{"activation": "silu", "pixel_unshuffle": 2, "upsampling": "nearest_conv", "lr_schedule": "wsd", "adamw_weight_decay_other_params": 0}
Rows from block 9 of a small segmentation model, named by matrix and row number. Rows with one number belong to one channel. Each number is 500 + 40 x the weight over its row's rms, rounded and kept within 0 to 999. All counts start at 0. Numbers have three digits each.
Before each channel's rows are labels from the 100 images, of 14976, where the channel reaches its highest value: "place" is the part of the image that holds the peak. Only what is clearly more common there than usual is listed. The data: Sentinel-2 satellite tiles (TerraMesh). In brackets: how many of the 100.
# convs0: first 3x3 conv (model.mid.0.convs.0.weight, 256x256x3x3, each kernel summed), inputs 192-255
# convs1: second 3x3 conv (model.mid.0.convs.1.weight, 256x256x3x3, transposed, each kernel summed), outputs 192-255

place: top left (56); top right (33)
convs0.122:467535510518450542540526500487489524496512517508458527480427501390503503527458474506509578494387491470496515466440500504465492520505506455479502391516470489456505471511472487476515513501518510
convs1.122:526467512494464499465484510470543523426504474515488483484479511438476509373496484498541433521503525456487495499565508502522535563532492528557591416546516498499427543488493490457491531517485508

place: middle right (53); top right (35)
convs0.80:475423504517472511494506500504501518471509474513441519446411507391477513515543500493524495492409506470385477474445465445408450517484518444487505485519549491520497469515513482398505507501515507
convs1.80:510450512509480518455521515492413522496502466495486507443480511494467505431478480491513505507474525460482472517489486475524511519520520509495494333552482454451407553571457487455522553533495499

place: top centre (77)
convs0.109:489495513522538544469514513480497526458491458506506539506450501513477528460467461499515536532492489507466503479500561534533589516506514483483513403533467482458483503520555476474510520491517498
convs1.109:515568501523450560528450489540545548551531592527484491468494562486506547570528506470507513522506487509504531493482526501485468525484476553490574611520504514533541464493512490466503517517532520

place: middle right (50); top right (29)
convs0.195:504469498498491482461473516477407512474514502498462504574470518517523505550536498470501492468366490394503509488457501485494471498483498443500489509510489515523449394503485508383525502477501508
convs1.195:491495479506531513559488460493473489526506507493402467460392513478504504493468463498485529490595494489573515496500482522450452514482447543510567516513494483458495525440463499482478517494507525

place: bottom right (43); bottom centre (36)
convs0.128:487484514513458455532479503493533516562478511498545508397484500474458513522449488496518466471494476459487470514508509521483466511502507534490511490505486505484515504511499485433483512493512470
convs1.128:526463477488465530502497494512372513482487492461411521474443529444498521445447502500470533467466507447471473502501470481438485504515545472481501329525521447497405502542457460470521527470508527

place: top left (73)
convs0.76:507428501500480480488451519495466517496511418499443505517495489523470503460483452538515501501558465469374505494456480451464543498534506550498488502504568459443534465505464469531486505506502506
convs1.76:524530462506485527515548514447483472490469559484581481520513517490498536461503456482476497482450465467532511483520450497475429469518515406429496545465494515583443460475504494502476500465516512

place: top right (85)
convs0.104:457486513502431583483461472567545511458520588532435514483340510431457507560461527500516459488506522475460479487539583534483513526531514503518521443528458536532479521513541521421504510517514513
convs1.104:522520516544482477531479521457518516516500563493538492512556541515532482515433500508513499518446457455568487472501490500492495504432476519469541603529498516533565424458490524541486517478513529

place: top centre (63); top right (26)
convs0.0:526510510502456459477449513453487507424517447513561512270592505521490514479482501551515436533497481416422482533518464542532449501507512513473511403499465486497503530503498523586522502501520493
convs1.0:453487492515419544475498453526530488545483537425353474602427498431503474525475458491490531486502463523548510498453497509477501466452494529536514530476506507481508487475526506465490466556517531

place: middle right (73)
convs0.66:481462505515449515466483506509497515494491465504422519465418506372481505498528497497519474489444511468376496470431458447396457516491514443478485448522539472537503485518491483462496513494514503
convs1.66:534455512493451514448518517490419518481502487517502552446467535502473541452468493504535508518451514500497468521501493473506490520520492458494514334540490443443399548546494467418503544540512485

place: bottom right (60)
convs0.92:497465506516459491481480502523509520478488460506434522460410505398483511520539511499525468499431511458380494480440475446375446512491520445491497469522553478551517487521511479420485506500517507
convs1.92:520484505509463528476522527479410534498511495494491540446475516471477536451475487507493537502469519494465482527504473461511490539523515474511519323532503450439415538540470480441525547525519499

place: bottom left (71)
convs0.54:496590512516457500475501497507447520530516545505483526525561502547475516508464463499523490506395497504457511532478507515471467520506519520481493428529502518535483499521475501505483517509519509
convs1.54:501466523440591488503462537504466530514500450523512480443480503367516481496542542510502544551601484535474487538534489517502488502456448543534563482476501505476523534484563512514530531489493514

place: middle left (85)
convs0.129:518403500498481513542502479499489506511503467505558512498509510424549505509441559537519448510532494603598488515460485491484439508522506394514494569510479495549519506509506522594540513510506501
convs1.129:510550472497464556453485478507576480555506547512363461572500476525469497501533461474517478515440498491443541472553565530501524531475458494521505501465544498447546487497527491444473482538471479

place: bottom centre (93)
convs0.124:510588498498505376499527508500546499481496478494557482571524511464507498498576524490493504514605496519496509549505442473545479508521494509514492578489505505550540505495522535588492497517497516
convs1.124:432496518431571604518513483519536494495473517514544447451574515575527504484500536494479537499513565554525495500503532510525482484457441611511523538413513462517514519412547428526434444488463482

place: centre (93)
convs0.211:553456495503453529563510539486461490567505446505503498502443488449516503497559453522489534529461483491555514462441528499503478496489496492510499480488514571508543516492502540466501498486490478
convs1.211:474540472491560529480499463531565484489477523501455460488585480527511519527473491466458436522558551502473516538512513540503541523512457528512481520455546521523470436481510463538461489512494535

place: bottom right (53); bottom centre (41)
convs0.111:448547513498523500493542510509541498573494486505553501627595527548527495486527540463491474501473535517518526506531505510475526511514509481515488480501462480538467487507587487476478507538497508
convs1.111:503491530477453534513501501510433471465525583489516541526527480486495522509511500524480575468534497528576467464491488480526479484504513556497532581496492502522505524514432443558479478504455513

place: bottom right (52); bottom left (43)
convs0.191:492493508508438449502466546459537505430501451507505508464425499417502512454474485541514539514450514494438499498441445491412422502486512469500514379509507474526491420521471504496494505465518490
convs1.191:545459527521477475429517475504497550535500494498386528462520541614501502483541455458465473487450484474461484522510473516447546529517526479501475385526533447478486603513506500468516519526506471

place: top left (44); bottom left (40)
convs0.182:490497514520466410478493523443543514423501436510491518453434488462494510487504487535519521493457513493444482515436446478426477504498509451484492415518492486483471468518472519492514508477522496
convs1.182:493426516492506537464488561506453525517500500498402540475472518474488515462491485495510487507493518473460502490523485491492514556506511484504530355560527475460449545538486479417530534507502497

place: top left (75)
convs0.29:464437509523513385454479512512472518483483431506474504386519515432456513424547495473511492530522490436507477466470442494467485506506506421489498430507493481520560483510520525438491503498512485
convs1.29:519461503493460539500506524486426527487504507499452540443457514459478519453475471501521496499463502491469499491491478480468502528524513491492526348554523480459420507552470466456532532511519512

place: top centre (55); top right (43)
convs0.97:478471503507531538469554510490558516500499502512515514493520513498481513415498465483498531550439482508550510443497525543542558504521505463488507379507484441471482490499490491478501521513513495
convs1.97:505575522514468529524453469542566539485529508514484502561453522432540516546507475484488487521535486513518499482440546559491448492483506582518568596473481544549560460540532480520483458504513550

place: bottom centre (55)
convs0.28:527455489511520584528509502540539514559523516503438511541479482545477505509507534489503467444568489569412517493497524513467569502484495613512501475512504492512469513506503441346531512494511480
convs1.28:519545527494453601478521536456522488489448579489529507539489478461523485492506533526459553513427445501472484510526518450531480487522510453464469509447554542531519503409516469655473417499443546

place: middle right (57); top right (36)
convs0.88:486444508524464512474487521517496523462503486516430523432422511395472512496540498500525478511406501443402472468431465448422477518489519437493495455524558480539515486524504497425488516501522510
convs1.88:509469508514453506476522504500413526496495458495500558456462502481477522451481475487522498516474506475465479516493492481487485534522514484501511333541487460462416551550470469418510547535512500

place: top left (100)
convs0.201:484541505511511536556492513522517500538473474520513520473413515489483504532536458532509441516447488473499498489483481524462426497495507526491496430521486523469475538522491485438477506486506501
convs1.201:514460489464440449429512496456475480481500536504498500465513475437490505445455532476484518472465448507504451525510481506470457485535535501471512502476491534543424534489528427480546479513522437

place: middle right (37); top right (32)
convs0.204:483527500505415520484516483489443496518490492502453501466417508408483507547474527500497557478515524448476472499499488496401466506516501466468493431503452509512567521500518512457495496488508493
convs1.204:460454496548489536538486483496548485518492540476451483519535509487506501525487488469473501478515502531542488473491531496482495495463495534485548688577549562476523445479533506481447475520536539

place: bottom left (71); top left (27)
convs0.19:459451500515521451441503514466476518485499418502510510523565488470472513435500438503520548532467463509428503454504493516541542509506510419450500463514489475451537480511502489442512504492507506
convs1.19:494514477530458537473451493475482526479488524525501543432496516433504533546478495510472464514514467524474511489482470495507439451527530484510498451541519526553498428503508499603492445463544543

place: top left (69)
convs0.89:475499513516485511510480490501541519490493454494433522448461499489494521480435540475520495499548490542427478505464486495423531504482506515476503477519491502544517496505507418537499514477520528
convs1.89:506448482514454505506452515518445505531513527452431457523465470496492483543540449514500533521474487467555502481505520507523441545451494469539507519478542509452519474533504518448489503519481486

place: bottom right (62); bottom centre (38)
convs0.175:478593509506480444519470530489506499477507445496602511502534520530511501508473473511499539496433522488543550474467567564443525499473505479458503447501477457503558442505528544539498497478507506
convs1.175:485461499503475548514483469501514482516472531508395516478471538482501511474447492486493511481521450554476494477505453491460479510517502515493560533498512491525422511536463411545504502426514505

place: bottom right (67); bottom centre (31)
convs0.145:467506508514471452523438492496470524519477447500485528510426517461489525504479473512520480528486465420474468504423507527525471511515517461483548417510501475453526477506492500505465501480519504
convs1.145:568514483480450543497501481505434509498485573503478498472538542506483520478446464456466549431496490492509478544566444480423437506529517486459479567477494512547452518509468397487525518478524500

place: top left (58)
convs0.127:479478509514498498537519506486434512458511562510506529525435513459521506549485522509516585514405483516592484501437498484436423508515515524507507483512499464464461494515458472527518509490521529
convs1.127:498569442504501502474462470512534497529489441470514482465510558493486490405528469453492500524535507482453507538500448524493535507501477481499515552461485462509513498470554484484483511513497483

place: top right (95)
convs0.177:506486505509476429480477537483491499458490424509491510415461503544481489424462449543510521517473494450469493528429428510450509499502508529492484418507511469452538451513444518501489500482513492
convs1.177:517447460492428473499491450506568526523520445509444500420574514474507527535549534471444483477514501431440507515539545492438459516551498499487551442500545506539440571436568475440488473482477491

place: top right (53); bottom right (47)
convs0.196:504413499497483451515459541531452491530502462506374496384395509487488505516517537509493448513493472423501512511476489487478485492474493477474536369492485527515408542496493505435509493499482484
convs1.196:491463507514443496446544516478506521456510532499454563474518506473496518465484475477496528510475524470473505490479488501489502558529504464488499325483514460478431522513501443416524531517499491

place: top left (79)
convs0.18:466462511518512381472482511508482504479489434507482497401479513445446503444534496469511500519512493421515475465471467504435496511506499426483494400501483457509567481503534523434498502495505485
convs1.18:504458485500444540483507510491423517491508498515455537457481518463477538447478462506488491492476526490453509495496495484475500536525530489489521355563527487459426506553469463429533528511502503

place: top right (48)
convs0.149:529606500514533466511518511490525506512503485508596520433553496633502519552478483528511493481396513533576538477504525514407452514491504540488504462519504524482541497520457455513483516514520498
convs1.149:489531513453493453516498493532534523527513500501452508513510495417566441506539483495473491496592457572478506549478477477488511571474511501513537625475548489444526541469539483412476469528501475

place: top left (94)
convs0.9:427420515522489370438482507500476514467487417520477509450522513419478518461524486467522520522515502441470468478464455503482505505508511411489485409515489437496521467514503508437491508490514505
convs1.9:531464512476477533507485546479429537481521509503457548473482522459466524441489482497512503505441501481489499492516499495481483526525519504488543380556521488480425514567461472420514533503530498

place: middle right (56); top right (30)
convs0.61:509520516527458489490518492499476522507470496496462523386441500413482510493492544500525478474510516463513494534469504455403533515508503454508485338525476475471473467520481505537505509516516490
convs1.61:493474513516505501481514514486447515486519485515520502445432503490461501477482456530515499501431517443517492486497484528462439553525492488488546374542502510432397506562461461435514531515522496

place: top centre (79)
convs0.202:494411502496485468445501485576468493594520536508421489453577513539482497480473453476501469527513494509533504466484485502540501486487498534528497432488528457497487519488501504468476501501496481
convs1.202:471569485465483503555505490514582495472509477476492413464444511448540510486518492517489547498480463479492527517501489519439524472531452505441507536448482533490471499422584474530500454487476504

place: top centre (78)
convs0.248:461510523514557500503496518508527515497507482512560501462541510542509512498509476496510487481535522499487533496481519500522468502487508605492512572508485426495495501506506485430507505493509487
convs1.248:544523491499490549501494489503488513517484545503456455566483503441495559498538489535497526520498484542492507506530532539497551495475500482504539652560505573512538502466481530587483457515487503

place: top centre (50); top left (46)
convs0.37:498444507509447475527480507529528519453507478508441523542485500443479503564493522469518571493552518527514501534423500482455460507503515458515507487520497491457444526531462440464497525496521508
convs1.37:525539527510493504433524478496495507532515505463534481447464520505516524482503448513484460487527439500478537465522511527531515483535500549466528547502471452503550520445498497464498488506536480

place: top left (89)
convs0.152:478495505532475456505485481450492532523487530508474538468495489504467513479431455508536459475498476452467471526483472471494481522494523537499492432526474490481515473527492477513495526489520485
convs1.152:511453518508472540482501543500397527475507480480457565507443496423486544455480473502535504507501507464478493514504498504489503539504518446492524343541485474455404514554489454431513542507487514

place: top right (100)
convs0.221:509405508505450422441460508497483507498503490513463503435513510438474509478515533484501477525514464430520498526493505481515515503476505512485520328497513525482484551510513523393542500511503488
convs1.221:488485514505441545517511498504484529506501572526418494437457508478467519514524463474470493542450489443475524469461503505462470523529445468491525369522531500498455496500472466448503522514514513

place: top left (80)
convs0.15:423425510521511355429488503497474519484481455516479518415535511430466516464518483466533509519504493451465476481460454483474520509500516450482496407519495463474520459517493488436488513487517495
convs1.15:538462508502453534494489548485431539480518483502473521481457509458487521435498469505512519507478510497471489489508480464490493535522518483477515392547507478450431523566479459415530557533525525

place: top left (92)
convs0.223:512499507511541566506474497506474502568513493521480504400498530457487512488482499480501452519449508528497525461504455517454459511507510524480517493503538543430448486503489500489470514506501515
convs1.223:437485541496446464456542491475574522451493488493551492592483526467535485502496497538507515466508480502497496543498513525488480437532500466416424514472450507513490509442534527523557479492489506

place: centre (89)
convs0.49:467515494481493476551520502550536483469478500491459490507495485452461493524504481452487534548469490556502512459501496549556554475494490419514495464487543536415447489479503495494487482513484501
convs1.49:528522476498501487508432492421517486502479478521539508443505493509512458519410493525451504461531498492507502515539486457444458458553500499519524594510450475568552435479472540592542538417491522

place: top left (48); bottom right (35)
convs0.96:489495505524485579544495498525502525476499500505450524475377493414475504474431455488518569481437491461486488477470556487357526524501503515504526452524457511411459479511473444440491506490510518
convs1.96:507479473508432510490505516462444539494506514507476517446467525494474520490477494513466460513462498471457504513517484491509456527545489461507502337569512471489409479483491499472508498509528514

place: middle left (38)
convs0.228:480424514498430488513470517540489503519496510515456483396422514472490507520483540509494430498488523468479550490451534484441462506516505419517525405492546509520526514502505515420524497486506497
convs1.228:502441505500447528470514513492454523484515499521460507438492519514470524437473454515498520510451502492460494491500490493464514538518513508487533343540500471445438546554465473454513552507523490

place: bottom right (50); bottom centre (50)
convs0.38:420464505505608539474535505582553518462510375499519506447566514465508508426467495519504534548500494532518500478432469532466504507509506500489489458498477431472470504508538481449500500503505510
convs1.38:495578463536505521505477457441554492488498551504484491551513476516510515517441423459473519451451507546535530493526532514480439488540488521520551592512470576580503401486495435470482466434527537

place: bottom right (36)
convs0.132:496574513526519457512489488535548527540479499507452510493480507494488512414451477511520445521530468424431516542475438540488433524508517474511501423510539421571449501499504501528504524487515484
convs1.132:494465466499481501521457504491489500466522485459558499582460452438498473531476473472499479454459504511579471513496479468382433493566528520506504560483420606489466468543493416364491562491538524

place: bottom left (60)
convs0.236:485400518508454443506456528527476507516515494510472487413450514503487509531511512514504423505451528474523538493438539481452460517509516423522525416497535527494546510507472523418509499490515494
convs1.236:502452517513432545467504531504456526481518489524468550445471525476464514449470446504499504515450498490436500489494487489463522536506515491504543381553510461473437548541491470458513543499510510

place: top centre (95)
convs0.102:506402497508480562486530476459454510524516556511429516446514507530511513553506493507513485508384504554575501496518524512509499509533503503497497401502496496485507449514451460554486517512509496
convs1.102:475562507495491471495485504499552488479498474513533501516520499406531474483493448511439502497559473520494486502507500520501471517489518510562521712499499529567529481484559512526499470513511495

place: centre (99)
convs0.217:474489511515471486474483487542625507494497491515527513386496509461469502495498546520514502496593523606531495530483486445585562507516515523528491542512544457487563468515558490656466505481525503
convs1.217:510508477460567498609491508497446492498529533515510434595494543566529476548538514494580534524510465483594484458494453509447463493477491504503524539448457545548497542464476497488478495471495460

place: bottom right (79)
convs0.25:444417507500484372476509501511500507501493427506476494421494519429465511461509519482502509514496491411489485468498441509398463503514502431483503442497499464544521486497531478416499504488499488
convs1.25:521462477501450543494496519489413526485508513494464535405479513481478524447483465495483499512452512476455498492483497493490511527514517516488499336552511467453437496535465480449537533475517514

place: top centre (57); top right (30)
convs0.101:539454505522456565569503489491512513441486510511485527528373504438479514489512462517510532495420478464517486488482556496493528509499503507477519470516452488459514509516467512457491521487510509
convs1.101:501538520520442583456432498480472551544523591527439510433469524449486513534463514462459445507484500479427532527517552504495511524544493531539547415517507546494448471514560455453520530542520507

place: centre (96)
convs0.31:524452509519613511489498513457526508523516419512485512460518518543534498569469510518523509513541488515560536512504497538588461516512505515531496368512463482568529445513541497475509521498508503
convs1.31:534506563478404487503523502513472464543493580470456401554497521564484525520470493499511476493430489516500518499587559484451541486515481477466584497473491492491409513454495449492479501538565442

place: top left (54)
convs0.161:472521502517481454494483510463536517479498445509513517492520498480505525427499482527523529526494494534448489503487492523477530515509509437485486419518511458526501462520496496552520521494527504
convs1.161:492488463490494548501455505526558563550510579504457510482478486466471494538516472473493494512450430512480529449486556543462444498475513556525541549492510551503564469502548489398499461490576510

place: centre (98)
convs0.33:524505493482596476482507516506542482514482465481473481550557505514490485525524510475476443522503502428559510556545409489502462489499496565525494561480488513582483476487510513446488484493482515
convs1.33:506529491455432560516502463497554492535499542478555463496496510537488490428451558492443594463471488530481491497495520473437494505512461549509449554416539459489527487516524476514503495513430486

place: bottom right (93)
convs0.71:512456494499451548465521465515507517529491442498454519492474482440494504489483460466509495498381479515365474467504477479458503500484511425462501432502554519518508482507485465413498501493496513
convs1.71:503489438498533451497483530492465507480502467535525511504500505460465481423509488478481460520505524417482471477501494499460449499576493519525497454538464500501463518558468522523479563490475502

place: top right (46); bottom right (31)
convs0.150:475470513522449421503478473495514516512492498514504521502517505400476512533418494498527473470477499416479472516499488476447414531501512461486511365521496473451497475520460483486499512519520509
convs1.150:531438520508495511461469532482442502477512527504451557445460528463465539455525471505499495520449499468488486507508474468501473518538523428515512359569506480469446534564493464417514527499505491

place: top right (100)
convs0.210:506429500495494444503469517521452485497503458500420493376390509472484494514513557514497454517474476409488502519465505475486493494478491500469521385484505505506409545492514492409538496504485485
convs1.210:494451504504415526478530518481482540496497548522431502440498503462481519464497458486481502505462521474471518488473474497473501522539491454500510323535521472473435509506472455453514545513506499

place: bottom right (62)
convs0.95:488473497520466556508483498538490515493501465515418516445408504362476506542544491495511517482406515502416499490447451451415427511488516430482511481515528476511516442523501473466486515485518515
convs1.95:527424527506515469414508519486480530472470453449504554443530520522480519449464508471512452506521488449507477500529497498516517555478536557498506409518495499485432566534493512448502505491524499

place: top right (88)
convs0.65:489444505507447496492472508519496512471490450497440520442418500356477505526529509504520487491378497442388464458455481453406432508488516401477493478511542489545513513516514488420480504491513512
convs1.65:536454505515465509467534497497414544512505491490473547444499516496466534423469479497510510515489511458467501512500480483490503505516508506503517307544516444454408521533470478468528547521494491

place: top centre (95)
convs0.34:469494505507478541578513431441415514471491474504533516457470514528470508612489480546514535498549491524525542505487495502410556515540507453505507433521468548503476448521476502531518519526516516
convs1.34:497457475467503572503504501534562503522532542493486539456519505454508465405454515464477501524539475538449497484487525479554552485481495485485512537493467443525565516470540463481462526480490494

place: bottom right (78)
convs0.12:457476511518477395441506498482487518491498412513482516441556520433461510472491487458517508510460513440456477469484443495416467511492516420491501378519474444538499484522532486440499525486520509
convs1.12:505457508519494487484477529496457503478504487516472564472456532472479513421475485492476510491468519468460502493518501475488487546542535504513518359534520479456448491533469483427525540473538496

place: top left (76)
convs0.8:453418512530484379457477498479483524459484436513472519438504509409465512473513473480530493516514504456485485476467437497463494514503516436487500434522486453505535463522505513449494510493518502
convs1.8:516474524515472525481508536493422522490508491513473519449457520451468524437492483499498509515460509486474498492509493476488491545521500492502546350543511492460417525543473460433528527502521502

place: bottom right (32); top right (32)
convs0.85:496457520522447528434508496494460520485490477505481528431463504454476515506540467494523454500433508471369475478445492457378442511491529489486489434526557498512506489534475518404492523505514516
convs1.85:556441506498504505507513506480435496476513482515499579480434496456475519434474483489486496503495520490459484507501476496514503533504488476516539357538489487491423545552469481470519543500482496

place: centre (89)
convs0.131:506489491497484504438516506456530495519518409487489492397516498482518501476588500517494548490456470474377482544493500485502533496457488496501512418495559513509520449489463497490530508519492499
convs1.131:532535528508537566531469452527529483498506577454498471545567498539527455517458537489458512492522506570520507484490427529462498507486508436515436537504535526524505433439534513489476466478507532

place: top centre (72)
convs0.62:535486494503466560527493519455452493493487564520425498560421507455498519505557500486508467507466499524465529521468523514530517505546502409508494446501512517488420446513456510568529509500509519
convs1.62:477522499506553504495505462541561474546509464492501528428526513487529469474454494476467528458574462565472483502517464539501554500528508559460472602485474447474524485459531460456474469511516500

place: bottom right (52); bottom left (48)
convs0.255:516399509494446490434485524485490509487479514504479500462461489523434522512452520552511424521431476434411471506478540478461500504512509421483506459500573492459497524506434507471498502479509513
convs1.255:498493454455432464498465495467529529483514477485446540450516461441544490514469446476445528483564474571438530526459471489459467537495484550512526414521500534553476484499545461406480532449520504