{
  "dataset": "Sentinel-2 satellite tiles (TerraMesh)",
  "arch": "unet",
  "activation": "silu",
  "pixel_unshuffle": 2,
  "widths": [64, 128, 192, 256],
  "blocks_per_level": 3,
  "muon_scale": "spectral",
  "momentum": 0.95,
  "lr_schedule": "wsd",
  "final_lr_fraction": 0,
  "warmup_steps": 2800,
  "adamw_weight_decay_other_params": 0
}
Rows from block 13 of a small segmentation model, named by matrix and row number. Rows with one number belong to one channel. Each number is 500 + 25 x the weight over its row's rms, rounded and kept within 0 to 999. All counts start at 0. Numbers have three digits each.
Before each channel's rows are labels from the 100 images, of 14976, where the channel reaches its highest value: "responds to" is what is common among them. Only what is clearly more common there than usual is listed. The data: Sentinel-2 satellite tiles (TerraMesh). In brackets: how many of the 100.
# convs0: first 3x3 conv (model.decb.0.2.convs.0.weight, 192x192x3x3, each kernel summed), inputs 0-63
# convs1: second 3x3 conv (model.decb.0.2.convs.1.weight, 192x192x3x3, transposed, each kernel summed), outputs 0-63

responds to: clouds (36)
convs0.162:453527489480501529522534448533557499530500495523448499508498502488514476526542498472477489513534528508491481490484520494503507489492566524527492525490529514537512521467451461502480523495532554
convs1.162:560485544512484511488477535485498521479513510482534504475518482481488505485470493540505513506486460495491539503545481504497498535516484463472503462495475481499492477554506506480523474526481473

responds to: built area (65); crops (65)
convs0.35:503466504501480483493528470609461497537499475469461472525521519522493511522478473508507508484495512498510492512515508507500480526472526475492481479524505495513494474436522519525476494510494490
convs1.35:531543523523484553524474564399552507504503501535513518483526516513500500505524534496499535525482464528511521481498498491510512478510471482507546520487483514508477515517449500501486495500481496

responds to: clouds (52)
convs0.34:522509468478499569507525488541490482510499528480421523494489514500484494516510494482506511444484455490516503515485503503521550506484493498513542495480514501444516474542473518500510520547531527
convs1.34:491499544527496426520471487465509572471501497491576509525514487508508504504534534498489463523516532506518496513516516512521460492518506467488469507520484490535487524474481504509501495489464468

responds to: built area (65); crops (64)
convs0.187:478438541493567488496523533516514484492536486471544500524490490465494541509482467457505541486478467489506491481518484523503489496503474537504513480487532487437515506466491497509494514489555509
convs1.187:510567475499459525497512454508505546508475490524485536503518498520509440500489517535492433522516533462479483507474529506491483500469521488479527525504466483554502479522509496523509501515474495

responds to: clouds (51)
convs0.20:516478462464485466505524542481517511464533489486547453470498450512534509482529488477460506520474490535499488494464533510470518483492499500508504474462486492522497525494538478477518482524510506
convs1.20:515519535524501540509465476510487477509499505504481502511521572517449519493474493541502539468556502492488465479528473474515482512494491462503524522522498494492520479491466485557478523508507488

responds to: built area (62)
convs0.146:523468519507477496500446499543495492533500500497561492498498531498496526497513409499501554468477525489513507499458518474503534494524538517521505491513516484509473494496454500506498474473500489
convs1.146:513536485510537524511572497465503482473508499506439546496503471512515467491476558474512458528511483536496516502508515532496464520455456498506500491476473469497511481492533513510500514506491505

responds to: clouds (34)
convs0.16:476532479471477507476478469478479503462519497473468561483469498493490543508475477480459555509536475505494498470471503461494519516505498542511499484487500442488492496574512530509502524553476479
convs1.16:535498515538521518455493512540530506550505474481503469489514537486501432502508498487533485482504446504510509510493526545546475495518491491508520540535498547500494496451472501474513467456536511

responds to: crops (65)
convs0.191:492477486520546488510476539521500486550513486506499522548499510508503447502473486524494500529492518470484549498507476521501462475474483524511503508525459532525482504427534487517487515479525499
convs1.191:500530500465492548484534470490514514465517518509494486437549483521492569485520458493499500465492470501508448501493532497480483483507485477497531492492525464486510470562487527497497499532469503

responds to: built area (62)
convs0.39:476464520486535481498445518483489502486507517560472455485486486483530508502502518530514486485494440501480493509477518476502442477485516496486478478538436539480498492506458497509530501430502506
convs1.39:563511463480462505500548523511515514547487462475504560509469519522436493477502509494499510492501550516492487451491470512480551518507496503526507510482564429526505484454499494492458473554491484

responds to: clouds (47)
convs0.7:519483564522521514526492468518509483566496522511528524480491451498491538521522476506506515446474518428517448501479486476508453547548486523506484526488492477521502510532477507506477493481450507
convs1.7:507556462502480522477487544476529539454518530473484464514518562522523476484475495450501481535491449532496514499512528532473535439454505446498524464498532524489483506469525495490532514504532500

responds to: built area (63)
convs0.125:506491489466527515508515511475533507523531509503506448438469573482466482513486517475510551446513493449503501500500474499472479510506545515521528507470518519490530491480497526503529527495444549
convs1.125:498486512503482479524514490524464528482477503504512595512501427501527512511544486519502466529482511564523491517502503491524500503480483473487486467509526518506484503538491486515499481500536466

responds to: clouds (41)
convs0.63:490463464534471513498463528505499512459503515517508457426510486522513486475468449522525485551500515445489504478554469519509495490488541494506517461528499503505528540489534479500499525450529525
convs1.63:522494522446499497518552464442504492536478494520494546562505505494482563497532549495516517452492474521523481526473519472501517485514464536506496527489488478510498444509474510490484456569472483

responds to: clouds (46)
convs0.38:509493469512540473501534537471490519449529512515481522521510503479510495512482505463483523510550502548507511475502496499510476535486445509534514478483480545495474537494481508501487541464548450
convs1.38:497545519495498523478469484551498487550508495507499508494510465545507515501502484540501474523449476462524504485507545496513502453550539502483494545502498490489501459484497471522498481517465513

responds to: clouds (42)
convs0.64:442490476528456486508472508483513494487495493460463515451491478515506503501451549518511472539499521543474467488510510475503464502504496501495533496536562497490495460545486519497498504507511499
convs1.64:533496502473549491501529494521475512507497517546514459543530512521531478518516479478493493493496473454521550478488500514484507483489529506496461477460461515488507552451493491532509500514503504

responds to: clouds (50)
convs0.88:447509491512486494455436480469486482494473493434494513491491502512466483497504585487508523532525500539487538474490529499481549522488473488510488530529537536481466534551507492506493530554479516
convs1.88:531484503495483456563539542487535503513559524560509451460512496484498507497495451514482485477492489513527525509498514491512497504483548525541477470493481464512518478430513498515500458455490501

responds to: clouds (34)
convs0.168:542490514541526499492532496556491502490449489493534492469484509483493499489556512489522495457487532539477445513509512468492415523512502467513536501478515507516451504447507495502508475578481508
convs1.168:449492476497487484499469490395504501549525537524454499523515500541541484510468439493445478538507442489498527514487483530477538495479502514502476510509504488485527497523506495488506553455527487

responds to: clouds (36)
convs0.101:489493470532482469504549571501452490488491519493506488519497424489542525531497545474510481508504491479484497517489465482543492508476525530501499501489515562475466498454499505482508519484511465
convs1.101:546531521489506499528452446494500552520542512496470491473504608521472473493497465507484500529482494552512499488537524502466490483487488462517508509516473461515502498490498480505487487529486494

responds to: snow or ice (43)
convs0.10:489547467539507553488473541476549511494528498462490571476510531505539453510504512499513479513491448510485513463496490493528481467471494487487525513533490492447504457548525502502505532530509460
convs1.10:531493525466503475499549474511491504550482489517488468558494487522465548479504479492499509495501546463494494532482528506509536523513510527523484474472511512555495523489517519512505436486467553

responds to: clouds (38)
convs0.161:496508465462502511475462440454492504495523472475508544505492574466473467511566527494495506525486516516511539500477471517485529505477550515496509538480511532470562499475545514467492501483492546
convs1.161:476469511551492460536545550543530514490518543521472467470506442499536527477459491506480508457503499508501463532520517484498494502496480505515517469515507484519449488534465504519481463485515467

responds to: built area (62)
convs0.150:466525529522485496509530517522467501491545488468498544579502519509475501491478464502502520481483498503490504489497498507508551508509444532509523494516464493447498499506483512509508509513493509
convs1.150:537479478483511528502487510502538501533483512509535471455514478483538480511502534488485474506504487467511496516477533501522437514468526470513517533517553511522478499475549510515507481489511488

responds to: clouds (36)
convs0.155:489548442508500502469541531514470513491530517451470521520505514485492466484568483491511529496493474451489508507532517528518540485477509504484508516525470523506459534533523517506503478512525453
convs1.155:497458561483446494551473456496544542517498506561539506469544471514517538505459512467486510482494515520516518493499493491528446505508484468513513473475516466512547471436487506508486509513524556

responds to: clouds (36)
convs0.6:477456486494536511485527483492500514495492503456546489567501496496528507541470481507491519497460454486519490530482514467543488523489470488532514504505482493467476522502531531530525498453535504
convs1.6:488548517523477462498463485506517519506514529550512499452518480527493463532510489465473462498537489492484509480510471503484469491520543514500491482455502508520524506477461464512500496540486491

responds to: clouds (35)
convs0.23:515537517459488526496474467549499488556503544495519529485522478478522481493432451458521517511469519425537527509538480498504506524477500507479508441466486486445466482548507491490522501505485451
convs1.23:541488480509481460506503531446507497465501476457493487507499526514455533527576520531505490500500455559463439507508551530505471511473507519482501554521491488533515524470525499466495514503488517

responds to: clouds (41); main land cover: water (28)
convs0.75:485494505488481496512485452454497538484502487515498505523497503506482457557465479496539503511487484490542508549501536537542473539508476511518504534498469525498503482474529539562515510486505501
convs1.75:492488485516485491475526512525488469508504516470498573499503513497539572431531502519506506505539533560473515466504488495477523481477522505476508477523525478511507529515489470434465510515509507

responds to: built area (63)
convs0.183:510499435474504514520466504467509483485487501524488514524485538487507516504486486493486473499554546509496500502512505471505526511516508487493516511457564505544540523499439506527473492450562496
convs1.183:459502554534513511462505496529502527525515499514488482466522495506488498500479527494509539506462494546488490525443507504509462508481483482516494481522434477473504460491531500509539476567458480

responds to: clouds (50)
convs0.176:491511554517514537490492472514467494483536497529490518482495448495554547489510516480477503488493475538518480517521489521510476520482475511522511514471480485525505514479503525494520541495510495
convs1.176:507508492512520465494475533473532497540478531490501492519506558519454457527494454506505481535496516478479506489470513488506506467498546462485502472515523531523499470487468481535488458541490509

responds to: clouds (64)
convs0.70:486400462500473439504478550468449505492498497498552488533496539499459505491450446454494532439507546556480519490494499481511530509496527477524494516532465530526545483499492513513501540518492510
convs1.70:490604553483532540507527404515493528505490512514475505449488483502552511516534522526514488526494464448523503488505515506491499464495478490465500510487542496470490506480543489527507490512491479

responds to: clouds (49)
convs0.50:540439495503522438485490466470498497542471523460518495499490488492491553513454571527508488495516485496497452513486512490491506523478499485530510520492509513483491551531476523488482538462514541
convs1.50:459533501452466553526517517530489541449547506563479481499534499507498476498524434470532527495484489506515513468542497468519492506530517492500500493518489489527513481446494480498528468536480459